{
  "train_examples": 39062,
  "num_experts": 16,
  "subsampling": 2,
  "layers": 6,
  "positions": "sincos",
  "loss": "cross_entropy",
  "beta1": 0.85,
  "steps": 19500
}
Rows from block 3 of a small sound classifier, named by matrix and row number. Rows with one number within an expert belong to one neuron, the router's apart. Each number is 50 + 12 x the weight over its row's rms, rounded and kept within 0 to 99. All counts start at 0.
After each expert's rows are labels from the 100 clips, of 14976, where the router gives the expert most weight on average: "top examples" is what is common among them. Only what is clearly more common there than usual is listed. The data: synthesized solo parts of chorales (CocoChorales).
# router: slot weights (model.blocks.3.mlp.router.weight, 32x192), inputs 0-191
# up: expert up (model.blocks.3.mlp.up, 16x96x192), inputs 0-191
# down: expert down (model.blocks.3.mlp.down, 16x192x96, transposed), outputs 0-191

# expert 6
router.12:42 53 49 61 50 65 53 49 49 57 46 30 50 51 39 33 44 60 78 59 32 30 48 48 56 43 49 50 54 56 25 61 34 34 31 51 36 39 56 48 63 63 69 50 65 59 57 73 34 36 45 65 51 65 33 67 66 59 43 44 63 51 47 34 39 58 44 57 29 33 49 50 31 47 37 49 28 55 66 44 62 49 37 43 61 64 42 34 36 56 37 39 28 50 58 31 53 70 50 45 48 39 27 26 37 41 27 22 70 42 52 41 65 62 51 40 61 39 50 30 56 69 48 56 68 74 42 60 42 59 47 73 48 56 66 37 46 48 44 50 49 58 51 65 57 57 57 62 61 36 49 70 65 35 60 68 55 46 57 59 67 38 47 54 50 59 73 56 61 48 64 59 66 50 67 51 69 55 56 42 48 60 46 62 62 42 46 52 66 58 73 56
router.13:54 38 42 33 48 48 54 61 45 38 54 41 54 46 62 62 37 45 54 64 35 47 29 41 64 78 41 31 36 44 30 53 57 16 26 45 44 37 39 48 48 45 39 56 73 39 39 45 41 63 47 61 36 45 61 38 44 42 39 38 64 69 54 40 59 49 46 64 62 54 60 67 67 49 40 65 45 78 68 50 57 42 74 56 29 44 44 59 30 42 36 33 53 68 42 57 50 56 65 58 62 45 57 44 39 57 40 68 49 37 61 44 37 75 50 44 33 52 42 68 56 32 47 63 64 52 41 56 39 42 41 37 39 51 32 48 69 70 41 30 38 30 29 49 57 54 34 53 33 45 69 55 52 21 52 35 40 48 42 74 43 44 54 41 37 62 49 35 46 42 44 62 71 46 47 30 48 56 55 41 42 46 43 48 35 51 45 47 37 34 46 46
up.0:48 57 35 64 20 45 53 56 49 51 53 51 47 45 54 56 33 45 48 32 52 43 41 39 30 67 54 43 62 41 57 35 65 49 46 68 29 41 47 61 49 35 55 52 50 55 49 54 27 47 30 50 53 40 26 53 64 32 34 49 48 53 38 53 75 31 55 39 50 48 69 78 75 77 35 48 29 34 63 60 58 41 49 62 76 38 49 52 54 27 31 40 41 67 47 59 53 60 47 50 61 47 73 43 56 66 51 50 68 63 54 61 51 37 60 52 47 55 63 46 39 62 46 64 32 60 34 60 60 54 51 61 63 46 51 54 49 72 36 35 39 51 62 52 28 51 40 47 35 69 56 60 45 32 59 54 65 45 38 48 47 61 28 64 21 51 43 43 50 43 58 40 47 42 43 38 50 20 54 37 36 29 59 46 34 51 43 30 68 61 44 45
down.0:46 66 50 28 49 67 56 56 43 54 53 38 53 41 58 37 72 87 44 28 32 71 43 87 46 55 58 39 47 51 34 55 43 41 43 65 54 45 63 69 53 65 64 38 45 50 76 48 55 48 57 53 42 52 53 47 51 60 42 47 48 78 76 45 24 67 55 51 63 52 69 53 54 45 63 51 65 58 47 53 35 22 50 35 45 63 59 35 49 52 41 51 49 49 60 48 48 75 30 76 51 47 47 33 48 53 51 53 40 58 62 69 51 61 46 51 44 49 34 37 35 31 50 58 49 28 58 63 30 53 69 49 61 47 48 69 42 57 51 61 45 46 34 45 36 54 49 43 62 26 72 55 48 59 68 60 47 38 62 52 32 51 61 38 53 49 74 57 39 61 40 56 63 46 58 71 51 61 55 50 47 49 49 48 48 50 28 58 78 38 50 41
top examples: viola; note A4; note G#4; note G4

# expert 9
router.18:40 40 57 46 50 41 56 45 52 54 65 51 35 61 61 44 40 50 42 62 62 51 40 37 83 66 47 49 59 54 17 63 47 51 39 55 24 43 51 24 63 47 62 50 52 69 49 56 35 31 39 64 40 62 48 43 58 44 50 36 40 51 41 64 47 40 45 52 47 55 48 50 36 37 70 45 62 66 52 58 32 54 42 57 47 56 41 54 28 40 52 37 49 55 36 38 47 63 42 79 58 61 51 62 41 66 37 53 59 44 49 50 54 57 47 49 54 49 52 75 72 56 52 52 60 60 60 56 53 49 38 42 54 73 36 39 66 32 37 30 61 41 46 19 45 48 26 43 45 46 55 19 45 43 32 35 25 34 33 45 56 36 64 43 28 31 38 56 49 46 32 47 49 56 53 42 61 47 52 46 57 39 54 36 44 18 33 29 62 28 37 40
router.19:34 40 52 49 52 33 62 58 40 44 63 55 42 55 67 52 32 43 42 69 54 51 36 37 81 61 46 44 54 53 23 44 59 47 41 44 30 44 44 38 59 47 61 50 61 62 36 53 38 40 42 46 18 57 55 43 46 44 53 35 52 53 38 66 58 41 42 55 51 60 43 53 38 45 80 49 66 54 59 55 33 55 41 60 59 61 47 72 39 45 67 44 58 29 37 41 41 58 50 74 58 67 37 59 50 62 45 48 55 41 47 39 45 58 45 65 58 43 48 63 83 41 53 51 68 53 56 61 55 45 43 33 46 70 41 31 63 40 43 21 67 44 52 29 53 37 36 47 46 57 58 25 44 50 24 37 27 39 31 44 57 52 86 55 40 50 44 47 50 64 33 60 56 57 53 55 57 55 59 32 51 52 51 51 48 13 37 38 50 34 40 50
up.3:57 52 55 42 36 64 54 51 47 68 39 48 79 51 77 75 63 40 40 45 66 64 66 37 42 65 68 50 55 49 59 31 47 48 85 36 52 38 38 45 36 50 43 72 46 37 41 39 60 43 40 65 58 52 39 62 41 63 34 52 40 42 55 44 56 39 44 62 46 66 49 44 60 50 45 55 58 77 66 35 57 60 48 43 46 64 38 39 39 34 54 40 54 55 77 70 58 51 70 41 50 22 46 25 59 45 48 85 53 57 59 51 40 48 55 63 45 61 73 41 27 42 57 64 55 47 62 68 57 48 52 42 34 40 41 59 41 55 35 55 35 40 52 49 43 69 47 42 39 58 32 66 39 50 47 48 68 60 50 91 45 59 50 50 57 48 45 50 60 56 49 59 43 42 44 38 30 39 40 50 52 43 33 36 37 61 53 32 42 46 41 39
down.3:44 47 39 54 63 58 51 48 23 43 47 45 53 57 73 59 12 38 54 54 56 42 29 35 58 43 46 38 61 66 47 54 57 55 63 46 60 26 64 60 38 22 41 56 68 55 57 51 54 30 49 52 41 44 50 37 34 65 57 65 47 29 42 51 68 64 60 51 48 29 26 51 52 43 57 49 34 45 47 35 58 53 59 47 42 48 68 67 45 53 58 46 60 44 40 69 41 40 65 54 69 41 62 27 54 54 51 58 53 63 28 39 52 41 65 54 55 53 52 62 60 59 39 45 65 47 48 55 79 64 67 62 29 53 26 49 71 39 54 58 60 46 49 66 60 64 51 68 70 49 41 56 62 67 32 42 62 67 56 63 36 62 55 32 63 45 69 62 74 58 39 51 49 58 57 61 34 44 37 56 49 53 47 47 64 62 71 49 59 37 60 33
top examples: note A#4; saxophone; violin; note C5

# expert 4
router.8:75 74 42 41 60 48 54 36 42 39 60 63 44 47 49 50 50 51 28 52 41 52 55 39 49 59 57 46 61 65 39 67 33 44 53 22 58 57 32 38 58 51 28 57 49 30 36 51 46 49 52 73 61 33 57 43 57 43 69 33 31 40 59 30 53 48 50 56 34 37 19 28 43 37 53 54 74 70 39 55 48 61 64 68 42 47 64 73 38 34 55 44 53 65 54 62 44 36 47 65 54 66 57 76 49 45 29 47 24 34 73 53 34 54 39 46 31 56 43 66 55 43 41 51 60 36 64 43 64 54 51 34 59 69 37 54 74 29 47 44 41 55 53 49 51 59 35 53 51 26 36 65 50 53 50 36 54 47 37 55 43 43 49 45 48 33 45 45 46 38 34 30 67 62 33 62 40 66 44 41 39 55 44 42 51 57 53 54 54 38 39 47
router.9:56 28 50 56 57 29 45 43 58 53 39 42 66 74 52 49 35 55 72 66 42 60 45 37 52 51 46 54 64 48 31 50 47 29 34 37 37 44 35 42 45 63 62 53 55 50 24 43 37 41 25 52 49 46 57 46 54 43 62 27 44 54 46 76 31 70 48 46 33 52 50 36 36 27 44 45 70 58 45 57 41 59 40 32 50 56 45 56 27 68 44 32 35 66 41 55 57 51 36 44 33 37 47 68 64 58 36 45 38 44 49 71 70 80 38 36 53 48 59 62 47 58 15 59 60 71 69 46 55 52 40 59 47 51 56 47 54 30 60 52 44 57 54 53 50 52 40 25 44 38 44 50 43 34 49 50 52 36 51 63 62 56 40 37 36 28 47 38 37 46 45 29 48 44 66 41 23 49 41 53 48 57 54 42 40 73 55 30 37 47 43 50
up.0:31 30 53 58 36 38 52 52 42 40 43 54 79 40 45 70 41 57 61 57 48 71 47 54 40 35 34 46 51 72 58 55 73 47 72 40 60 44 60 27 41 16 50 45 61 48 45 43 65 57 45 30 60 35 45 45 34 43 54 51 86 50 45 53 29 42 51 60 60 66 60 58 52 63 51 48 39 45 58 15 67 40 69 36 51 45 66 50 53 71 69 51 59 40 54 55 46 42 65 34 57 57 29 60 44 29 69 55 54 55 40 31 52 64 60 52 44 47 51 37 52 41 46 35 56 51 58 52 49 63 60 49 34 66 52 70 50 76 63 61 57 56 50 40 48 52 39 44 36 34 40 24 41 44 63 35 27 63 53 43 31 31 44 40 42 56 40 56 38 51 36 49 33 52 46 60 49 37 59 56 56 52 37 44 41 55 42 41 56 31 36 41
down.0:37 47 63 52 70 62 67 49 51 49 54 70 48 72 50 53 63 64 45 57 50 55 40 42 34 33 49 57 51 70 50 40 37 57 46 49 62 56 58 50 66 55 72 56 41 43 46 56 49 26 57 54 58 29 40 49 42 35 53 42 63 64 60 53 61 75 53 52 60 49 38 55 69 45 72 53 48 45 45 55 70 37 49 49 66 32 67 29 59 52 48 73 57 47 58 44 29 63 39 67 40 54 68 61 56 64 71 61 70 51 57 28 51 56 52 31 72 43 65 64 59 55 56 36 47 65 49 52 43 47 74 50 51 54 50 50 56 41 61 50 56 44 51 57 20 36 68 37 41 33 50 45 32 35 36 40 31 45 68 43 42 49 58 54 69 42 47 45 46 57 50 36 25 62 41 51 16 13 29 35 57 35 54 56 49 39 39 40 52 35 52 58
top examples: note C#5; note C5; trumpet; flute

# expert 12
router.24:49 33 39 75 48 40 22 65 44 30 67 54 53 45 37 64 52 67 48 32 50 58 64 46 44 34 19 40 62 31 41 56 38 26 49 64 47 36 49 39 35 61 45 55 29 48 61 68 35 37 22 63 35 43 49 60 65 29 45 62 52 44 44 32 31 40 45 45 52 46 62 57 59 60 45 52 58 69 65 45 46 43 38 73 60 41 71 62 52 44 50 45 48 43 37 29 59 54 35 52 80 55 38 53 48 63 48 52 71 56 51 53 44 26 41 44 60 60 71 58 55 69 39 62 46 29 41 54 55 41 46 42 64 48 38 30 74 59 45 63 48 50 53 57 40 44 40 49 34 61 57 54 42 27 52 58 63 43 31 53 55 54 62 47 36 46 29 37 42 24 60 39 58 58 47 50 57 31 63 44 37 61 55 44 31 51 47 36 47 54 51 46
router.25:61 30 51 37 67 39 43 57 43 50 48 42 55 54 59 42 56 55 61 56 52 43 65 39 44 63 46 42 45 55 39 46 35 33 52 44 49 47 44 59 64 49 40 31 73 26 06 38 54 31 32 39 25 42 32 67 64 42 41 47 42 38 55 47 54 45 61 43 38 49 67 44 61 34 29 65 48 52 66 47 46 53 54 62 49 47 57 50 35 56 45 45 47 71 47 55 51 42 48 36 43 26 55 58 48 72 46 44 75 64 64 40 40 53 25 55 69 45 45 31 31 46 48 61 50 59 49 68 45 53 50 70 54 36 61 49 58 54 47 57 42 41 43 63 74 52 49 39 50 49 69 67 53 45 38 31 39 39 32 58 38 61 39 49 48 47 43 47 30 25 35 43 64 44 54 37 44 24 40 26 55 38 57 46 45 47 38 32 26 24 33 46
up.0:53 38 44 48 40 53 29 55 43 26 49 62 33 35 45 46 34 61 76 47 07 59 56 73 41 58 38 41 63 42 36 57 39 46 35 44 43 40 55 37 41 62 42 43 25 47 32 62 25 31 14 60 40 54 37 55 66 51 52 37 46 44 33 56 46 49 53 55 58 45 50 57 61 61 44 54 79 56 42 53 51 53 48 56 67 74 63 67 53 49 49 45 57 33 36 61 59 63 35 62 54 62 51 52 45 50 54 38 52 37 51 71 45 41 59 33 38 29 61 56 84 63 38 64 38 45 47 54 46 56 66 28 61 55 53 49 56 54 64 34 45 45 48 55 24 48 44 45 30 39 49 49 37 29 61 56 53 60 41 63 46 47 46 47 34 68 37 44 57 48 51 42 52 50 35 60 55 51 62 49 21 53 50 56 39 46 51 25 55 47 54 34
down.0:55 53 39 37 36 69 54 51 44 35 51 50 48 41 77 60 66 55 60 51 28 46 63 57 48 49 69 51 47 72 21 58 52 52 42 56 69 49 43 63 51 42 53 42 47 48 58 55 51 46 64 58 39 51 46 59 64 55 30 27 51 73 67 49 47 75 54 70 37 61 51 73 49 66 70 53 66 57 44 51 33 41 69 30 58 59 23 20 43 42 50 63 72 51 70 42 65 60 49 60 47 38 43 29 44 34 47 34 38 55 75 56 45 82 62 46 33 37 30 48 42 43 50 42 48 41 43 59 38 64 73 49 34 46 40 53 32 34 44 40 45 51 54 47 52 67 51 67 65 36 43 55 59 47 49 43 57 34 58 71 44 37 49 39 64 39 48 51 58 69 53 49 37 35 52 41 35 45 49 33 35 53 29 49 47 54 43 52 50 43 30 57
top examples: note C5; oboe; note C#5; viola

# expert 0
router.0:64 72 54 44 61 66 53 35 56 52 60 41 67 50 63 60 68 45 50 47 51 49 38 31 51 51 66 49 47 61 46 32 33 52 55 38 63 49 44 57 62 39 43 63 43 52 47 43 65 34 53 60 40 55 55 48 60 47 57 49 38 47 53 48 54 54 31 61 58 58 40 59 47 58 48 47 43 50 62 65 56 50 48 47 51 57 53 49 40 52 54 53 66 76 72 52 44 50 62 69 49 50 49 48 58 56 53 54 46 29 47 46 47 41 60 38 57 57 51 43 53 38 62 55 68 44 46 77 65 59 40 53 43 41 35 61 37 35 52 46 27 31 43 13 27 74 24 33 53 30 41 64 36 49 25 25 37 37 49 56 27 32 54 32 58 48 46 41 53 54 29 54 67 42 41 47 34 45 24 40 49 22 49 09 40 50 45 51 43 30 19 52
router.1:51 42 67 45 55 41 56 28 40 57 48 45 47 56 44 45 59 40 55 53 53 51 37 31 72 50 64 49 43 42 60 51 39 76 43 33 42 57 45 58 58 37 71 45 29 73 36 64 68 45 43 46 42 43 43 51 60 50 54 50 45 40 38 52 43 52 50 47 54 57 49 54 56 59 63 48 43 39 60 70 55 37 47 49 54 57 60 49 63 52 42 54 50 62 56 36 40 59 37 60 43 48 42 59 60 65 47 42 53 30 51 31 63 45 55 34 61 53 51 34 44 45 57 45 68 58 53 66 54 66 50 59 31 67 60 38 31 38 53 34 40 50 38 28 14 51 26 38 61 31 59 54 40 57 31 23 31 41 55 38 23 41 65 47 62 41 54 58 35 27 26 45 57 57 53 33 43 33 31 33 45 25 65 28 57 59 33 37 51 32 20 69
up.0:71 56 56 56 54 39 57 56 70 61 53 73 60 59 48 52 54 40 46 53 61 69 70 76 38 60 46 71 60 69 45 60 68 54 62 51 50 43 44 40 48 54 38 50 40 27 25 39 33 65 50 44 57 52 43 59 39 51 48 34 59 36 61 50 48 48 57 61 49 40 63 43 65 43 48 61 57 71 44 57 64 51 38 50 55 44 27 46 33 44 67 45 57 53 78 42 78 53 71 48 43 58 46 51 37 40 47 76 56 63 74 72 41 63 22 58 47 52 55 76 59 71 68 68 40 56 63 57 47 41 49 53 57 59 40 50 60 64 54 51 55 55 53 58 55 37 65 49 29 40 45 45 36 30 68 56 56 40 40 42 59 65 36 56 34 42 28 40 58 47 58 60 41 39 35 45 57 52 62 41 38 59 40 68 37 42 30 48 63 69 71 31
down.0:30 59 44 62 35 62 36 34 41 46 40 37 48 62 59 70 52 49 42 24 61 38 30 31 31 51 43 30 32 43 49 46 40 30 55 47 57 36 45 67 41 44 48 63 65 30 60 62 65 49 62 59 56 46 74 39 22 44 45 65 32 45 64 91 55 60 50 67 64 53 51 65 51 39 33 49 25 44 47 34 68 54 38 63 52 59 54 34 50 51 61 49 48 54 69 59 42 43 65 54 42 58 63 46 42 26 49 62 59 39 19 35 46 55 48 43 33 67 60 63 55 58 67 46 50 57 42 57 57 45 57 70 49 45 40 60 41 45 48 46 65 60 75 61 42 51 52 50 45 82 53 40 59 37 60 34 60 69 57 49 46 50 40 41 54 48 57 37 47 55 51 54 34 53 67 48 48 38 55 62 62 68 51 44 59 59 62 75 63 53 50 58
top examples: horn

# expert 11
router.22:56 43 58 54 46 52 58 26 57 48 75 60 51 54 49 66 47 55 51 67 40 54 49 40 56 53 55 48 47 63 30 51 39 39 55 22 46 31 63 47 51 44 55 71 48 61 34 48 38 40 55 48 58 63 66 42 58 53 34 50 46 40 37 63 63 57 56 66 31 53 27 38 40 39 51 62 35 21 38 47 40 66 40 31 67 69 42 41 40 38 55 35 46 49 40 64 36 28 40 83 38 28 76 48 33 51 27 22 42 52 43 37 29 53 46 51 43 53 59 36 48 32 65 44 68 44 68 46 39 71 41 33 72 36 46 32 44 46 41 41 35 33 54 50 57 57 62 36 52 47 51 52 51 42 59 62 52 47 54 38 54 66 46 63 65 50 48 53 33 74 53 46 58 41 38 34 25 59 56 62 68 33 40 46 45 61 59 54 54 58 50 53
router.23:51 38 66 46 66 47 54 33 37 53 72 31 61 73 33 50 69 44 74 50 43 61 71 50 47 47 48 46 74 55 48 38 32 41 79 25 61 32 53 41 49 71 38 51 49 41 65 62 36 36 49 77 42 63 49 66 51 68 36 52 37 47 59 40 60 62 42 67 41 60 25 48 28 33 54 63 57 52 42 34 58 68 41 31 38 64 44 34 37 58 68 30 55 49 54 68 62 34 43 45 58 41 56 51 31 43 41 54 36 37 51 46 43 37 47 56 49 38 62 23 52 52 67 41 55 43 51 48 60 68 51 44 66 54 51 43 69 37 58 44 39 26 68 54 44 52 50 38 52 54 43 63 38 42 43 57 63 56 33 46 54 38 52 35 51 53 37 42 53 59 44 40 53 33 37 38 37 48 29 48 63 48 32 28 41 68 68 51 46 52 42 41
up.0:48 69 44 59 40 52 44 42 39 33 30 71 57 30 48 42 43 69 23 29 66 63 51 61 57 61 63 41 55 34 32 71 55 48 31 60 33 49 42 32 23 47 61 38 39 53 40 44 33 43 53 32 75 43 42 50 60 52 36 25 60 80 26 45 53 43 72 49 32 54 56 41 52 46 55 54 45 48 41 49 47 47 50 54 66 40 49 60 58 37 37 53 52 41 35 57 49 58 72 35 50 42 54 52 61 56 45 45 44 62 53 59 63 41 64 34 37 60 48 83 64 47 36 59 50 56 63 57 48 39 54 43 49 55 40 52 24 62 32 61 54 56 40 30 47 41 39 46 35 66 68 36 46 29 75 38 35 51 68 48 37 54 30 63 41 51 52 59 38 47 34 43 25 46 61 61 55 42 60 57 39 31 55 33 47 56 46 48 42 41 39 51
down.0:28 62 44 67 25 50 57 68 45 30 57 40 44 39 32 60 49 51 61 43 41 44 43 55 51 47 62 18 64 61 69 47 48 58 32 37 71 70 41 39 55 43 21 36 45 48 52 39 40 30 45 56 38 46 55 48 46 43 60 57 30 61 55 27 61 56 55 45 47 62 25 56 52 59 63 41 61 83 54 65 50 60 52 52 48 58 39 47 52 67 50 73 50 55 57 50 35 33 45 34 59 55 43 44 33 47 58 40 49 45 56 44 38 32 46 35 47 29 41 35 42 37 41 46 48 32 31 42 54 59 71 44 31 39 58 46 44 33 64 69 43 58 61 33 64 74 57 43 49 26 35 55 73 63 59 44 51 61 51 54 42 37 46 53 48 52 61 52 60 48 16 45 38 51 39 31 38 51 34 63 47 48 35 41 37 35 67 52 40 38 51 61
top examples: clarinet; note D#4; note D4

# expert 1
router.2:46 53 60 29 48 43 67 29 59 52 62 56 54 67 36 53 30 34 22 73 57 55 56 35 37 40 68 65 42 60 21 54 34 41 40 45 37 40 50 37 61 61 48 51 69 37 57 51 47 51 48 55 38 47 64 55 51 53 30 21 48 54 59 54 37 58 54 45 39 33 40 46 25 35 40 57 49 29 36 34 41 43 63 47 31 57 46 74 28 16 45 41 52 44 44 35 69 43 56 75 67 37 35 53 68 62 34 63 41 58 74 54 45 72 45 62 57 63 61 59 64 50 52 40 41 56 55 50 58 50 44 45 53 44 35 55 47 39 36 29 44 33 39 59 54 62 62 50 45 65 49 36 48 31 33 67 55 46 48 59 69 40 50 26 42 43 42 58 60 61 58 53 32 51 48 62 56 37 59 43 47 55 56 60 52 51 59 48 37 65 66 48
router.3:48 32 40 36 48 45 57 41 59 44 55 46 45 41 51 51 41 41 40 75 55 36 43 39 32 59 66 70 45 85 36 61 55 53 38 36 50 50 37 39 69 49 47 59 49 47 46 53 46 57 60 52 52 45 51 51 52 49 44 31 50 43 58 58 39 72 51 36 34 32 42 41 26 42 46 53 48 32 52 49 56 40 61 30 42 52 39 40 49 29 47 48 55 46 60 37 64 56 61 61 39 36 29 55 56 34 35 46 39 62 53 52 42 82 52 48 50 68 54 48 48 43 53 42 38 72 57 32 61 30 45 36 54 67 33 56 40 47 46 59 57 56 53 77 64 59 79 62 52 64 39 65 49 47 42 77 65 58 54 64 77 64 47 61 63 56 43 58 48 49 75 61 47 58 48 41 54 62 46 37 35 73 56 78 67 55 65 55 54 75 79 67
up.0:80 34 48 63 46 34 61 77 46 47 44 63 37 44 54 52 35 47 65 50 46 22 35 50 50 63 51 46 65 54 44 26 41 41 53 44 54 43 43 47 50 26 48 62 68 51 41 45 46 63 40 57 53 59 58 34 37 56 61 44 38 46 60 60 60 51 51 68 63 67 44 45 55 57 31 27 57 56 68 46 50 60 56 51 57 59 67 47 50 49 71 53 50 69 71 56 41 58 67 51 60 79 54 63 36 54 51 56 49 25 37 47 46 61 45 56 41 61 56 60 51 32 50 54 56 56 64 51 59 49 52 47 41 57 40 35 33 48 59 23 61 51 53 31 48 28 38 50 14 41 54 53 32 14 39 41 38 46 33 33 45 53 24 57 35 42 36 34 40 47 42 46 56 38 43 21 36 42 41 39 40 51 51 39 42 64 47 36 36 49 31 38
down.0:29 50 33 46 40 71 46 46 49 51 40 57 50 31 61 36 43 52 68 34 19 59 49 55 33 51 29 58 44 36 23 41 49 30 55 63 64 26 68 44 37 39 64 62 48 49 68 62 50 78 38 54 51 40 52 44 57 58 50 28 56 33 39 70 51 60 63 48 49 63 52 63 55 53 46 34 78 58 44 44 63 46 52 38 44 46 60 34 47 53 55 43 56 42 53 45 52 76 26 77 51 46 45 29 42 41 50 64 62 33 40 51 61 51 51 51 44 28 48 48 66 28 46 38 51 54 67 53 42 60 46 60 42 45 40 55 21 41 55 36 44 57 45 49 36 42 46 72 48 52 78 54 62 47 46 49 44 52 74 59 59 49 40 36 63 56 75 38 54 81 54 48 59 55 57 73 48 36 60 60 37 54 64 40 46 51 68 44 67 53 47 57
top examples: double bass; note A3; note G#3

# expert 8
router.16:60 21 68 55 57 42 57 58 65 32 45 49 40 69 31 73 44 68 71 62 51 57 43 41 51 47 47 51 55 55 39 70 68 54 54 34 37 54 42 39 38 50 64 65 48 47 22 36 50 49 22 48 47 50 31 50 45 40 47 41 60 53 43 68 55 59 27 55 44 55 43 38 41 44 40 54 34 37 61 40 43 50 35 47 62 63 44 38 45 49 58 46 37 74 61 59 43 56 49 57 43 53 63 52 52 55 45 49 41 39 44 36 63 59 52 53 55 18 48 47 45 40 28 49 57 57 47 51 52 53 48 61 58 50 49 34 64 50 39 40 46 50 46 33 47 63 25 52 49 24 51 46 39 39 56 39 40 57 47 42 54 48 45 40 51 49 48 50 28 44 41 15 66 37 43 12 25 43 45 43 54 45 47 12 48 58 40 15 48 43 27 61
router.17:43 22 69 55 57 57 69 58 47 43 46 34 45 54 34 59 56 39 75 60 42 42 56 48 46 47 44 33 52 65 33 61 59 34 44 55 42 50 53 58 59 68 66 48 61 44 37 37 45 45 27 61 47 46 53 58 53 26 47 32 45 30 51 58 65 62 45 51 52 31 52 47 33 46 33 39 41 45 55 56 36 47 33 53 65 56 69 44 43 59 54 46 38 57 55 52 55 39 43 42 35 47 78 48 53 50 49 56 49 53 45 53 74 70 48 62 66 30 49 44 58 58 38 54 42 75 50 50 39 57 46 71 62 57 62 50 37 49 49 57 44 35 45 33 44 39 29 40 49 41 52 22 30 42 49 32 44 51 37 62 62 34 34 31 41 54 42 51 38 33 33 22 43 42 48 15 52 28 42 53 58 39 45 22 48 47 43 16 44 35 29 39
up.0:41 58 57 47 35 54 62 39 53 57 69 71 40 32 36 44 47 30 50 61 58 49 48 54 41 58 74 43 40 59 31 75 52 64 46 44 52 52 39 41 53 52 42 39 35 65 64 74 43 63 61 54 56 44 51 45 59 32 59 55 53 46 47 53 38 68 46 44 46 48 54 53 55 34 59 44 54 52 41 57 73 36 64 41 35 30 21 51 35 49 57 51 48 53 49 37 48 54 53 73 53 47 36 50 55 39 46 60 47 70 70 61 32 57 43 66 40 75 45 72 54 70 54 47 42 49 68 41 44 50 33 22 72 60 24 57 26 28 50 51 51 30 31 39 25 53 56 35 43 71 38 19 31 41 52 44 48 37 43 59 52 49 65 68 46 35 33 46 57 48 42 53 27 43 43 45 35 31 52 69 61 57 54 58 45 37 52 45 63 55 52 63
down.0:73 51 41 54 69 35 68 62 38 44 49 54 35 61 60 48 61 66 40 22 56 39 33 51 36 54 45 67 71 53 70 58 34 39 45 55 54 66 55 54 43 56 53 63 51 66 32 49 51 50 45 52 41 45 68 55 48 50 28 46 33 48 53 71 53 66 60 56 77 53 26 76 53 52 71 66 43 23 57 57 36 51 74 57 32 57 47 50 44 48 76 75 61 56 47 36 28 46 56 32 38 55 76 33 42 59 71 60 38 48 56 41 44 60 55 53 38 63 42 57 49 40 52 46 41 38 40 25 34 38 49 43 42 47 48 40 36 45 36 66 57 44 46 67 50 45 49 63 42 23 57 37 52 61 50 34 37 71 40 54 50 55 44 55 52 37 51 51 58 44 27 47 34 50 48 45 53 43 35 54 49 35 68 55 23 67 50 46 35 48 46 54
top examples: horn; note A#4; note A4